{
  "image_size": 32,
  "arch": "convnext",
  "isotropic": false,
  "mlp_ratio": 2,
  "layer_scale_init": 0.01,
  "inner_norm": false,
  "moe_every": 2,
  "expert_mlp_ratio": 1,
  "depths": [2, 4, 4],
  "residual_init": "none",
  "lr": 0.0045,
  "orthogonalizer": "newton_schulz_5",
  "adamw_lr_other_params": 0.0011,
  "grad_clip": 1.0,
  "lr_schedule": "linear"
}
Rows from expert 3 of block 7, named by matrix and row number. Rows with one number belong to one neuron. Each number is 128 + 32 x the weight over its row's rms, rounded and kept within 0 to 255. All counts start at 0. Numbers have three digits each.
# up: expert up (model.blocks.7.mlp.up, 16x320x320), inputs 92-137
# down: expert down (model.blocks.7.mlp.down, 16x320x320, transposed), outputs 92-137
up.6:089164106177165126172151108165108157103102109070145143062161112107134144052067116128122146119105142150059173108075148071164156165130102178
down.6:101060103120099138142131151115087073147084109145159091098120076103121109131131118075141163106079120148115126106103148085153126093142149131
up.7:166162105131093132162158095117125193180153115131142158113137148033203144158162151147130148110128139140151130108134159083131084120145092111
down.7:113104151111081128135100149189153101112138130160094069103139119133152127127091128113105164139113126168097145098130143123145171113081116167
up.8:122079166104105146133189086134129142126148145126171145134148094110122157143139162143135074130108198133122129070093083095117151161144144125
down.8:132125148131091103114148113189128093136122128116124087138117152103080101126117089068128134131145113169162112147134139146165115080119108123
up.9:099166142168136148157077155093099111107120115148124121185115147130186169116125172109123078123100148139117153099135163058132148137092126135
down.9:049122177110149089140129064126123126140116108092136131116117098093124158139149133069150165181203170181118119129110131077115086114076190086
up.10:139218104086212128161089059125113140142089144117174109083149130078109167120077086135164144064142087124163124116088146139096102149136075097
down.10:090128077147161134161192137123127120072124111079100136082255131120090099146140157088084111091164103089073094115170103131097157145101105167
up.11:167121116148135171117089110112187137165181080200138147127125173097169121119125168119110121126171161162126168139137092117111126132175080085
down.11:176072170115161142132082101216169154094171138219101208169085154137219149139143135121203128143119080118086126120172087175085119166113159116
up.12:117120063106092178113062134110111165158126095144098134138123142093125135133187190179088112114114098146080207095113174072134170164155106107
down.12:141163144073107123198109123112150105126110118112094146105079109112106151071095096129161108084148154108191115181131091114108144190141139151
up.13:153062120079156078151066107052121116195093206112135146146113089183115142149139137189109063137139106133137093111159140151080134092111126106
down.13:168134176060167137117106152117098156166160152158144131098153148137109122161152078153106147132120156041135122063091179134075097139150154108
up.14:112115110106151103110185172137167165135137196160177096083110092189116095158172086072089087093121108117146171137037101127174179146116123079
down.14:095152139110120116115153129080183109111122133118153129127132110115106109128116120150104091110148095083084063075082183126088154082084120151
up.15:081048135141156082089109168089097174102128102150101102081052173142139191055092143167108107149127173112151118114190116155173176137161125164
down.15:163119121161131182100146085091143147158089137124084117117153101072123151152123166197188147141132110111180082101146090122147158110132118102
up.16:132117079112134114112095048103118076149117132140151071124082100166119145149169075142123209125137095158124132138130126159165173191099214115
down.16:142132131143102062095150169199144166131137088152204138106128163101159160132124134114020118163142153109126098159097121109116134139107163115
up.17:144096163067110076109142148140063165122092121080140128139184141081149159108150107106135132121102160085093133094137148083080171080184084091
down.17:173179114118102129162122102153141139114127087128193170099111170162159165115107100094134105123166132145090134172085149138115069181179096079
up.18:149102185100131134120112199162117162087125163080088143112185127119226182088109123163102079109168135109118099167057142211081185177167133093
down.18:116143101170141108133125125142135140156138122116093157133162144150181182106193157103192113080120179134152097120166067159125097119095092078
up.19:149094128146181071133106125137099161085167098178157129092094087118167190165126124143150099088095123103115163103161130170144136133102139154
down.19:168109095148105107133152141114113148173121177141144131187095100121141135080120158162128173082171044150181121173135136073052151170136093173
up.20:101070111101132145157136133120136057144131171134104152124143142136161100111121175082108137125130132118079129088074096210218055104119113147
down.20:116119111094111145152106118088115095132097145142083141052133120102144101147118113169143107111142117035145138149085149162130129164085128053
up.21:136147079104112164096152157111151135165168134118111104192090118156091182118148086120168120134081159122071131172153115163123125135143038131
down.21:124188146113101146165116078156142080150161054167110133177162202118111144109140166097162162138124115132122158137097160105114139153129118127
up.22:143145145159095130086107122153178134124128136144092115142112083144151112144129083122108172088134125058095167132172115061124140114125140135
down.22:157095117170165122086124120128125085161138108104155088112096105111169116120150205125132127182129152102100154176120140105126096125135136184
up.23:129150094110081117102143110092129154121123162158119086153206142158113151147128164153138127112147145114124104145090105176113174083116136102
down.23:100069145143147145135107118093143121087195091101104145072114129109154106184144142127102061169094105127127153156118171126137062156117155103
up.24:121130181168106105117111092140111178125140176138099131209067152132119108113087041186102130142084094138116144144107135110004115150117172160
down.24:101142141137168134096092102095169107106105099122153115141168150114154162082122118138141167115135175202116123169155183125122135152129111146
up.25:121147214093126141131131131147152143080151024172171081121132099099170127122199150110181122098128096059110132152145112118165079094137157129
down.25:118131153135125151093105131215109127138156121106116204087101168145113159115137106071174122130167103136154128110136138132058130160094142153
up.26:058111154105162119129089124076118149088130179144165134100134133120125148133132124088143166108143137084127118091110117141142111161133127121
down.26:087134073122129096142138123139197101197108129178062121107135118145144143141148191152170167122101139135151163103154139098125143157106175138
up.27:128169151121171136094120107119117124136113172162104139115097073165177119131134096150101157044105126186163070140141104120123172147122197112
down.27:127137122111098135102156124097154152086114157108086072101102161135197158132143080163134129117101160159118148157105120162137108143130125046
up.28:147125193135138127124186143122205087155154079127167132113203072165127107136109097112144128095140132191125161123078136187082087175152160100
down.28:118164131100045181194130162118085115103123152135088128106137170111120158100123125105129115112172110136118120076100103163139144136110180098
up.29:102108106107125126129128135148156154147114118118149133099110147098151077082174137148089095129083138117098156102154107109110126137150149164
down.29:128131118149105114100128132128163112138115122096148182137175127103152145087078193133126166100102174105111071118145073126115133136107164099
up.30:112103126128109114108132105109064092151118095159189112034156153135190128130121099100126165103114128101151129075145188133107185148134057142
down.30:124075141129055165157139110129175126106166069185122109105143144135116148116195179153135116150136109153097132096153077162129116131102130134
up.31:164147157139185121094072139150155127138143105112114106150158188183124084135148098164103108106140172140100113115201132195159106138128105089
down.31:133123079114131145073135083110156121142099130103115144130107099117109125132154184148150148120154146157110174201146109167113149197139193067
up.32:111114095169123138122091143118073138149120147112052077115172122109085103159118175116089133129115132123148171055143125093137087131142104160
down.32:101160098165081093168111160107136182144114148153156169061121115115120098184142078056124068139119127125077141137140080116149132094123171141
up.33:148140146117222133171118113160175185096136129131110167192128167118088129152143103101115080072103156113069141137118110135112156174180111047
down.33:118139125151096151126140064132101130055086134101115165123184164123158112141164130057131104136159116179136162165112119105171082147138091118
up.34:116064110192119142089152116155125110158146156109112146097161112130093137124092144085169123149121202050157157209053138090082165093074083168
down.34:141159101152094138165077145126129148165132123087107131116100106093125079134156100126186124167128144071130152173118102078122139135086071132
up.35:096171127146076097148129119130131197185103129105119092110127106130075108171100119116151159132114125057163153089083126139089137131144123174
down.35:131143166119135100138108125156114205133076100123109168106124129136097143118089161083118149136092135041098148112089139134150138200135078104
up.36:088130141177133101140143163114109193099117118151088043077118136124098108100129148138152103160149121118107126146191096089170031095050164168
down.36:134147119157114119148146132138074068156119118163175167116114166113078110136115056126160142106105120161163064163150145179070131059096201132
up.37:094158119090194096133142081146182113129096137120161191157107170153124105117150195129121212109123104115130072123147088139135196124153084097
down.37:128097108113101111117127102151139139099079127075163108163091142149206099090146163092100155114123173110133089103088122099123149161186154130
up.38:123178110102141149129093125109138095101127184077133121114104097163091097119127192152135149093141162155056219152083163166120186071124136089
down.38:061146139080152140140113101136226116138157135147097091089096128127110121190114103099076099096138121128122100100107114082185102171150196195
up.39:103128123178028121115088169173130159132119150180084159112133166095148133059112092138139127122145113135098150167111132123132188121135133095
down.39:117120112098154117140138120080127110129132116137149157121143116138160086112173127096169164085157145117116116173165111115159116121175157143
up.40:160083165165112159160187172120138099200110172120150034077142137128095111133069131154103149140133108159145149098087116165119103171141128124
down.40:092138135113193088159127163095094163151103111121098076175122204127151165103118148092085106105154150103113139116170096113147109159168169162
up.41:104126169169138193126144136141174120132131145167152140129098118048171097155206130133146125113092149076144128055119161130096117093097091059
down.41:161117114122101114140093118151092111132124172100094124148122146133155148118089091148144154177140172140108133143129116135101135158089127077
up.42:097051169155169151082115150141125108111115158123101082144150116153091145186113094128053121101091107131109130092142133164139095109125192041
down.42:141155185135155098114117144174162162054123145138163114066074101145114199115096119084057110158165094123091113140118132206117126109122160163
up.43:167153087154149173124110162127123153103135131110127177131220099117154082105146146119157106128114115188134127100130182134135130139095135109
down.43:144143153097144115101157118125064169129121119184133142126165127135094103061127179166102129151160134153176166160115134092060101163110130142
up.44:141194181140152087115098161106086139154151165075079075079158127147141153133100138135175083098181156102134144114070124091140114088066127167
down.44:140101178112124132133120135098136109123112149121109147179085092141128062141152141115088130105116160127133125136128160125092159088164160144
up.45:185139098072122126121127156119176110140116112109103123057108092133105089135106171149129128115088136178117164138140075242091100106154137140
down.45:078081152152128089093142137164132141142134161099124079124086142157086171162097173091060108134090159134147151115136109130124124142107166090
up.46:144156140158128137140093179073112131144178118168100091165076152109062159168126132117083112102150113132120139099115167104141117114117154111
down.46:130118097139127146147146123126143133181160130116105122080125132146162166115106110188160111094124195094120107097143141133195106164097057108
up.47:137143140168170118142140102133048101087117154165143107175108148148101098162150113116151161124162129150104097133144150119095095100103137156
down.47:176132177128169112143154151096134121107114102099145129133087105092088182134109087147115100123066173158138151092115159131190143063135137127
up.48:101133131098215125101116122124082172146175132157194089155101154139134129131094158127136165152117124073138192152159157108138100130093137133
down.48:120141161117129141142088149158183114170119092077087130150184219128117132154081101098163128119139129103134160086122101136150119082124139145
up.49:140107153079158114176114156131127110180122193095042071154101145141153146139145116118181171147094116069188123105155111071112086119090109133
down.49:125113070176105137151152122172091165154115100064171147133088154124141079063101135122110158099166152155124083061124153160115135067146188120
up.50:110176104137149134114142118148167183155175146095107076155133130162121097090126163149130110065197098103083143058124189091115112124167118171
down.50:100082075154131100100137129148125108072126145169147105109131139112133071119164173123148143162110122161111121159116094118087105115120124131
up.51:175145173100122148109113148133072199129161105067118089123115166034069093143156105163132127139101157121190132115120100151091132104136136138
down.51:135118158117150062145196129088188088090114142089123160168161115079084138137102189157129125101090145139119191104148159159139117106103168164
up.52:128204100107158162164132158118124092170147163123155123133137125192178123179112154098088113173091105109132143141125103105082119129119106139
down.52:104111083119147088163145077136136114156143132124119171141134127086137100153102147115140123127173181181067090101089035120174127126147146130
up.53:115126102152099138142115132136135103135109198096169134149186090077114146155109106148139150115157155110083121163145163124097207055145170115
down.53:160044132088142090141106135085151172130101096112095182116122099145152151160174115093084136182087122139096161169117104127106127159137190177
up.54:104103105094113134159155083167089182138097106083104138089133188121163145127126194149092101163079120178136183139127123144137163153106078116
down.54:146114168138117079110138130146109136129080099186133106130138116152119122173153159135092105079105157112110098089076184122134143145178149104
up.55:137120163178164105117086161165136152154152107156081089123113137099165114071122158122076130144150113114180163105129150174066126124120106166
down.55:140153134152142150156098098160048130123136154212182125139197109120119149155129099193143132131175230137133124122168121129158125096109159103
up.56:115103167144079109183177117091113160099133121137155131143238139124107131125138178089168154122066125097105079121146133182117119150088130092
down.56:136178137184179194130083159099089179152089129111147098175100066120078137111145127094163111140140138141129087127127107117159150183146137159
up.57:147162123102065101125162192166094111158109101139108116099100165150116079153135101109097166068142162187099105136050123137089162150091151169
down.57:135109134111192106116099133113146154102178076136136188147116152124100071172134148099135114197081095169067133120168153134109063130151104085
up.58:127117164149127056109122199172123120086147115128175151127128130156178166164153219227155147165097131153135109159059154137101126072165163179
down.58:129123156145120174150068104200094105147098104097143150097170124169159138165087092131201130128124129093080097087147126099107150051156119114
up.59:126133090098176131168176152114079129131089172150136132191099163174123135172107172098134143106218104112128123185141087172159100216046163125
down.59:110147156123175137122111141139121102148129076125127154109149132130119163174120129183130065086082077147179073125118144142175093086177132184
up.60:153163179120153075095087137115161122109137194114158062120094120152120121067194167155121143094141131080158212135168094104179127135134094177
down.60:096137127158182126162096110152103139120118121159152147103116147152099143182135119180135193156106057062137076138161122118137131150167170150
up.61:111150170112111129116160140197153201155139131127087107105120116126120167165143154098100142094094172129052189105141118153139160135123115131
down.61:182133182158159140113129107126115170188166122120114176144073072172128116156118111154218134154140109133125150124168139101124101170095143120
up.62:134142100140134119049103091132097103126164133192162173103093130064139099091104072164146172128163166080185086102148147144115121059136158133
down.62:151145037111138139106118149199103148084138119132141129113145114142100104143118186144223164139147133102135073182185190087146115151142209129
up.63:127133101130106169161152113161064096170125149123129159084187126167126125123139172130075068138125145096132116114155140041160119047096090131
down.63:111124138124098134118115124114115188140203136120160125114123097108151150121186098116145097101158154055113117143088085105142134119167133129
up.64:186100098130104107123095181135098136099167135170151138083156131120079134160149146160123122140123162120084126169128126128133122093184167150
down.64:179115138141104148156104148136181122109124154172069162135177100147125140077130129149170145097124160107153081164126106160100124148163095097
up.65:136171113088147118167135106142170126134088170177188156088129140094125191130143119073174165137140099040125121111091146087132145130100182155
down.65:121092151118158135126106154120123140106110099089164167137247092078188105067119135129105203132129117142097163105133169128154150093081085098
up.66:102195182166081120194128136069135140104098150132159113155089095057143047104151130136168134052169168139122162107138145178142085142133122098
down.66:110091146098090085143149092137140190129134140103098132072110153179181152120143170125131140167197144126082146169190170109121127121173147106
up.67:130079175148072111149119198038103082131128146068189138144158101151099115122148115129137137111248150130121149147147174130102156060095080143
down.67:121114065171133147184063129090151133080178117166132155113103164112097113132136118099133113096154155139101134144112143125177070160176154160
up.68:103121125125206138148124123102114097116115129066107094152097105147118185133111079108079158052119184182128131142102125154149129132086165084
down.68:085122155145152135102151141130107146151064162114144098139159093143100138158144109143110141107148140123135169108138179067099135085172101150
up.69:126115112171096124129170099109134143132132197138166110091108128056116134126190137131179131119141162124139138129099129115154080163205084144
down.69:113095106144067136115159145150141141116113126134146149114102143069147096118125119154093096092130107188101106029136130188158149137088111151
up.70:169122176119085116135112136134135087153144071142115140158124177110182088175128192074127118134113073094158132114095078117139128087108057100
down.70:146137132118170104192087131190161101090106143187045114113125116106170086118104176185142136109137159186141092117134110136094159102128051153
up.71:093097164104117106154092213171115116130095124125170084172139157098113133155172150140163124095140103123126186157127154161070150057103165093
down.71:143140098151201137087066172078149150121104170122126213162109125104091153084107125133071141124187104137152079108135174128135139099111153174
up.72:167123172095216157111183116085149126131116135125172157119211110100179130153110103104127132156070098174095154182109117137118115097148152183
down.72:113127119147167108133154162112163159174121092091132145117165116114121170126178165156155096095186102139058158125127085140194131093095168066
up.73:151144150121132149142139143116123106142163109150161154150111123122092162128150143087187135096151146152132185116126106151103059107111122084
down.73:094115100150132147143152107115137034101117146115077151125115091137133107124090075081137076119138122127127132118127094111142138107129141098
up.74:127166091071118141120144158146188167128146138138137160169122161066110154157050131114142137097122068141038142101125175134150187148146131094
down.74:114102099178119125097106125138119122131065134135116153151111131110108129125096113162144126079140145122112173113120187131098157116177164110
up.75:170136094211104123145136111080119119107108124091168134061112136156154126131153139113124168157148130096072106137143110101115154147135144154
down.75:130129101121057128132135146122158088062147133158070111147125155099159141111121105125080183115120112130089104161173159118152141052154097113
up.76:093098133148133124141062125168088198093171067127131145129126046148105151144102142179162129155194080088092117145163124061092152111101146149
down.76:080143172105103108127150115136130097090127129140072114117111106111152122154113132127119169116053148189115138144127087183081148098107121135
up.77:183119151129082179173126189089114157155102138140115152222188154135114135162130095102103145073103133123120172119132212099109117069160217141
down.77:189095167153124131165177133127110098095128187158108132099113083149137139155135225086117097152129079123152138107043080119159112188154123038
up.78:205138169089049073147091168099110155118120129118168154135203147145135150105175135124100082156132158076118106100123155117162114147148146152
down.78:142156142115186103155106138112104106127125101155148117185163144116175134213151175146112173116090089166077129091100155106173116106120107077
up.79:053122090137160131136142119200112140077094162183111087138128154139139110073082153086043155202169064109149091192136131127167180136110143195
down.79:132106159165092149142161117185103148047148149175110125128112130091168137135121142218088148158084121111104135096093165146160147138128195124
up.80:140064162063174201145110147158086104162143123114150181100033143124141134132149121170168101146136215063155147088117144109135112112157140096
down.80:117065181083174081144125146156111207139101082119138083135138167127153137176167149138167127087104141157180160082075182136100114120096156158
up.81:130068164118110163137088161141139112137134138145158129159129106110223082135146094145117145139151136116104149125136131151120095051133169172
down.81:109151147088145135163130146109144076157125134066063119085147079120144113121110111129143143073155092146140107169109058150149105138053187132
up.82:125114082157142143108117113165174090133163149142143131109086107123129164148148124122125134145152110153140152100112109160161145137116115115
down.82:199129144096146163093110127102093083168129104137142161115129079110066126112134136168145143067144140101126145117127112098153086150138105100
up.83:114138157161148142110059123174157107134074155124140146092154130154089141113184113102195111131143185161170096129157151134131183132145174122
down.83:153080110170110131107095138121098105117127128112197160164071128119088151134183074104115129114078096123167132066113068122158148221124123151
up.84:083096143162147074112107151135166147089110188164161137199124082140129121063171128113111082138171189150103080133137135192163128155145154106
down.84:067099118113107133155068067066165138103138134112146061086114144157126111076161163126102102140139203160097120124075165144125117120156092114
up.85:182069143126095144169145093109150152107107104126129123103141158107078164140169136173165140137089214120121145137066125157145118165135202104
down.85:166166115176126116119165147159124139141137167108143132116094082141083116181111117192148164148136118123152097070129100080147111114126160128
up.86:119145113098115103171105112165171156174183187122129162144106152089083099143124090085141095146139126113177068156100128152095082107096182075
down.86:146130112158162174087096115115131170111159135069100138110135136130138083090123154105144093114169127144069151102121146143111137126045147181
up.87:148154115104110133138187130093127146087111164104154097147152187095149129118099101106175090093087147111159176083142117030067189143086181127
down.87:078121120107148136125132138224152139133188115137121105132145133154161126152136143113163109160136178135154145105187195087139147166123167134
up.88:078148154118126090123132148118134092231105157153162204146112144081125189106116129189107154175144129151070133140136116101150184129105156143
down.88:119150129128114158095140087136115098173127153127113190102087076176158131158130090139130114137124121135164126078148149108144160112154153084
up.89:154112133093132141109140139112090116105131106077104194121188126152146130156158152173127143135101101101067151146166118138181135161103080154
down.89:060123145112149134087164123165104236166096119084119101136138152134075156153124088140136148192096138183138127138086158101113190199166141125
up.90:079089097104149109134094150186064103129153146178159098132148148106152075131100148128113136094151189117138174120106168113128118085155139119
down.90:141184167112146157142134134139126140099157062142155094126131156142095109131138126121164147114192137122102099111073123094156135128134092094
up.91:129115130095147089150085148096158114168114100102129184134155101175150089131086155118137115133209111116124038095155091095132163137146091178
down.91:169185131157141181126115103150138114123112108128123110181197173098215130134151135132155162166137156145126157213099104154150133114104105087
up.92:138107161160160131117141179091149083134124134118131056158178110169049123127129142094126169138179133113187188123116119068128129167126105091
down.92:104136120115106116121139142112067115165141149116154102118094157105140126131113107112070116059101112160120179082134075228092152095100200091
up.93:130102104129142074135114103081232161105176174089124083129176128097119155164122129120154149116129095087121107150178114157095111105115130161
down.93:175161141147155147151152101131146132144141080195113191177165163112111117111098199048152104090128132163173104119111129170084107117178146127
up.94:164130086147124132163068161108081110092165141125118171151141161172140148127181185112156068156165144045114163150128150138091147092107143148
down.94:088090135161163131146119115108135054138131110158161098077149185172126133126085096113106153106108167136149135140144183133174150130115093055
up.95:151188100132133116142184137096161137151069099087114116136188099178083067097140119166142093127102109106117101203150229167106129157135148063
down.95:160118137134103107105127142113128105124148171137164097162179177121144119156133133101191108124071173119157099186165079161116091129185088098
up.96:145138130158072163145134173124127131111188151118095114070114110155085083134080161170094119169143117115117070122144118196116126198168127104
down.96:128185131112124096118094155181140088071049075098128124163138146124082153099119101136129154203124093135102167105109058121120150102119082079
up.97:127233127124131189140162094136188110155054156135172130077167153092137125152050168119106118191104109162143159095097088147096125147187130133
down.97:122154136114131141149101146099107100129066132037103138091142040144128128130120142138109130112109144132114055112159141102116141095124177143
up.98:142197119125068147122144144154109146097103106170105110123192119183071141141118128130179112131154152153075137105107059094100119138154160212
down.98:123113099134158152109142141106129070105092119148121095132111122126115130106156104155099199141147129144105124153169098177161147123134093122
up.99:122121140084183091157086076115129115099118076090144170121102126145017090093105146115153159147171152110104119118085151141139081096096152098
down.99:174085114148115114157129134066145099111121157155116149139184120127091117170172116121144165110150091160092108142141123151147107127132092138
up.100:168183127163160123049121088179079076146150108105150130218126146137133157087091109102121114124135157100097099154115172114135101168073147183
down.100:160107165122093123077128110114150169156157122144075100106103115078105118109177125143186143140084158076195096106060125126147117112120093136
up.101:155088148087159124109113217083120122119150055146103131135131124136127065133139141140166141091144085119169198110099132151123142067122139120
down.101:183099138136122100159133143161126148104154126098176073095074102129117171121100115142125120146135153127072165164155088152100147175142142143
up.102:084163165117071099120173172145134135135146143125152156116111144160171139118112177090068172168125109132141130138121176118131108226126102179
down.102:153146124078114124100146127058129177095110155107092125083162116081182078141108087201154092102127168088101152112156209070157185137156125053
up.103:111083153167111103096141161121103174130102126126132109097185202146081051128155098099137164136099169062099138131121113092087144138172109113
down.103:151096145123155160131098107151221089129139094160097123194131166109156116154162185103131124107157145175130145105079124146144165048133119103
up.104:106153116113112114090150061165094161137168107123162102117178114200130160135086110118113127140147116086130170107094136102172134147171113149
down.104:122126133085097109126144171091184170146096149108145101144142178103163118069124151109128097111113148194147127165100098057180166188188140112
up.105:122099093118177155153158116098146133101096137139139150064124157124122106099166107184082115112150113074169146144132037128073107073156141126
down.105:120141110163143121111114164084136154109142148096162059098145103130110084173176068110124155137125177170229164103110136159152109167098087150
up.106:147181138161183044150098134144109121093110129101170179087060136108143131094106083137168170148180090111083079094130108158140108104110135097
down.106:135133144168122170117148163104122195090128116101175175114106165110139110154121051084178125103162127160189112154119186089142136131121152174
up.107:137104156124159166200101094142109124090124123150104095108156125080134200124079123118115159141111140117057131075112136104161132156193112075
down.107:157182174086140146103104172166147125106149089147155119093125110140127082105155121138131100091111121138127095082086088083118096087061185135
up.108:130152124099118126120076118169138164099141124112182119087116128079111022047153167148125119110130129117101138163082101161117186152138106069
down.108:164129126082098171170135075127097082117165143141142097140155149133142145161081156126070070185131078100122227139126124139064082088109142192
up.109:082142051136145112140088178112069169148150177171153069121103132152115122124157151039141113122119139178150154160165095097213149120119155188
down.109:072134119116162106125155119151106134110116136158112110138180074148194119073146123136145144143128144042142167115123110145094127090161142140
up.110:132118114097099128152104129082105133101082145161104125145156175137099122162111165124068107158158159149079117094149105105152162122112077131
down.110:128092154072142101127150094152077164156143109117079098125089169118183110163122138173115186135141135165129158128095159146188170152131130106
up.111:093135142147160132110145127114138131174081139122069116157115159165086132097137102198156133148084086132114134097069213132111086149114118095
down.111:143100090096150188129161187185158119157160120055135141106134119130115120165047166141101097130095115125183101191119147080121162132100119174
up.112:134088184133107136165145120070102070122129103126127077112077108076185148114169130127124149165073095144089149130167103133139114148172086177
down.112:166192128125079125191090112161137095120134114149186200108179133132134139128144092125122116099156105138100108053150062193125147114181145163
up.113:039095128117114108075101110103096164153071169104090166130082137111161122134134096128122149146135150119164135200141179135140123099083100073
down.113:080106079119127119125090142112122152140181116130119084103116104098186148110087092155177111088127119152174154124180117164124134127172066126
up.114:174126123137171167175105090113188103168152137135159084108168158125094079104159092095141097116148146074174116114148087125153080085152107103
down.114:075156054176168151069175101103139170124185088089173103090125176081130128134151108080091091148155149083165153108081119129139105128133145148
up.115:165153125103149113159098097198091172191102159111118136053161081159145119149179099087068114142126143085133167115187159126132149128113213094
down.115:149115149113170185076136118097170171133149082155064101083162120119154148169113098111176082139172082099093158103108171036111123148135162094
up.116:118166118103122120124113162134162081084104144176171126090151106097177126122132128112103139089109122167183106064194147145071130120181137146
down.116:137162133133120153113160158097037146119140138173138085173173060159123137149100106190177143129157182105142121187094128109054145158123155090
up.117:128148146124052141127096121130134073101171124139099113111110103110151107136112120172114164127132145085120177117130072137140123158146142176
down.117:146163122126165142152140103085176130102106123120129203099103172129121150143115141164153090112135104147153126188153178107127054171125111137
up.118:107172130144101154163134092113126093207107132159160128071150050087119121115168170137094200140099129107110101188124107107205171142140131116
down.118:155161094103121158129129172185143095129181202133157126140123164169103117138096171135153091154161131164165130133135163174145147116109167092
up.119:157198144126110115096087137132088145147100146111055176114103095103115114154086104113165108137104066123078217142158120122133124171105138119
down.119:150101136152166100109183144182117157168140182106057148098102172099110167154121118190104148157102153118138171081157189162171088061161172141
up.120:159143140142089054152099176169135112195135080061176153109127186127127157146139145133115101180134176105093106078124121136163183153083084141
down.120:127155154091162161092133131175157142083203066136066121143132146103118134125133202109169107076110160140083158122160132148105141162035177173
up.121:170183118147154105150132105077142101162138084099125157098107156153117100087092202145144146113072125144147103125113155155197144177127106117
down.121:187141179122104110132147126140132138104119139089117098099138134123121150068124159145097084119130100069218075097168104166128088153122155118
up.122:148173130122118153140204101111062115109131092149168153101157098138114112110121204142090131111103087095124127159100150140085165099075110156
down.122:138132169174142183104112142128133147102115140145122137237138117138113122141143139197115111119122098141154104140105136121121121101084089159
up.123:183123113078109149136125147128108132117137146099090181102157164091105105123139164113175123090065128099097152137184128188096125151137086080
down.123:129127175131052183128158132114106112129135096105126148137098165178110144131094156106112121167163095194136189160102097097131086099081124130
up.124:154090124130116106117175132121126157156131175057113131151121168108140151166073104088113174091112138138121110125169149121092121187229144110
down.124:124176052170155104121126143138131105123138117112107171115120132110156098140141125146126119110141120104115137054140151137100160086101124128
up.125:144163174133150194160108094111128091157144160165138202171109155095122148115156129110086156125092091096179106183117137105098176124144165073
down.125:088144150109135163134145099089118127120095168099149143116106146151166130135142191064113140153101152091188119102134083089112127125157130160
up.126:149116167058132148208105108152146149146156143157154123171149179114101138078171121064101121133113119081133137129149105125168167138178155156
down.126:164095114156142093131086137092078179095140119082163154121178157150123142152148164125080117129104078178075079116121163116117110098147132104
up.127:123199161159149128142111116119095171150130141185093086141083164153135134162140154147163122098116078094145144131164073116175112111134156113
down.127:168123141072127144164103088214093101160145098077126171160163129125144128161083112108089142139145141158105117153153129129172137156128110155
up.128:100132106144154124154120127132117159087143169124105158159147152187106112123117085133100100150105111150135108143132156166157082129147142148
down.128:148165132155151115144142117114088105181142101118134155103187121173116117187156147100126157186140168126137099129079157098102100126194076185
up.129:152083159136101173110130151151135099087145205136154150083071104089114094111174162133150175144109133130118153082090095121121122131128097110
down.129:054112034134135112145131143151151084089096119168100199148163140129163125105135153146107120131106096181078132099119167122105186092080122206
up.130:101101188129123115098191133091126073205099121092084152127124224132042133151108112183084196131153093088094122119127065178119138111173145076
down.130:161152096155170122103099056136099133125075160149136124117169165097063152117098116156108125183095143120143106162151119143155133207137098193
up.131:109161131137143139181101096110154122156092148108071132179109167145104128098150148131098177128163120164170092134105137093082206111125174120
down.131:149150098122167122152162129078118092085122097144132080076095133120125103167116152140142141134118101145074102159195155182102144094177181088
up.132:169134156155160140175123121093145103140114115135143141133106124122098114148110191159067071079180131119181165126154095109156115123091133152
down.132:160102131124098158144125136100113139093186175131191121165095079173072154125119091082123126098115138144160122140037146133119160159140122122
up.133:173054162172134074152149124110138144102130079118070137083135133103116150159123117119107155210155089169137110128107072149102147150136100117
down.133:152131164122134193120143087075087135160125110160115108147130119167150111201114083109112138198115128138110143119167120096114104131149142129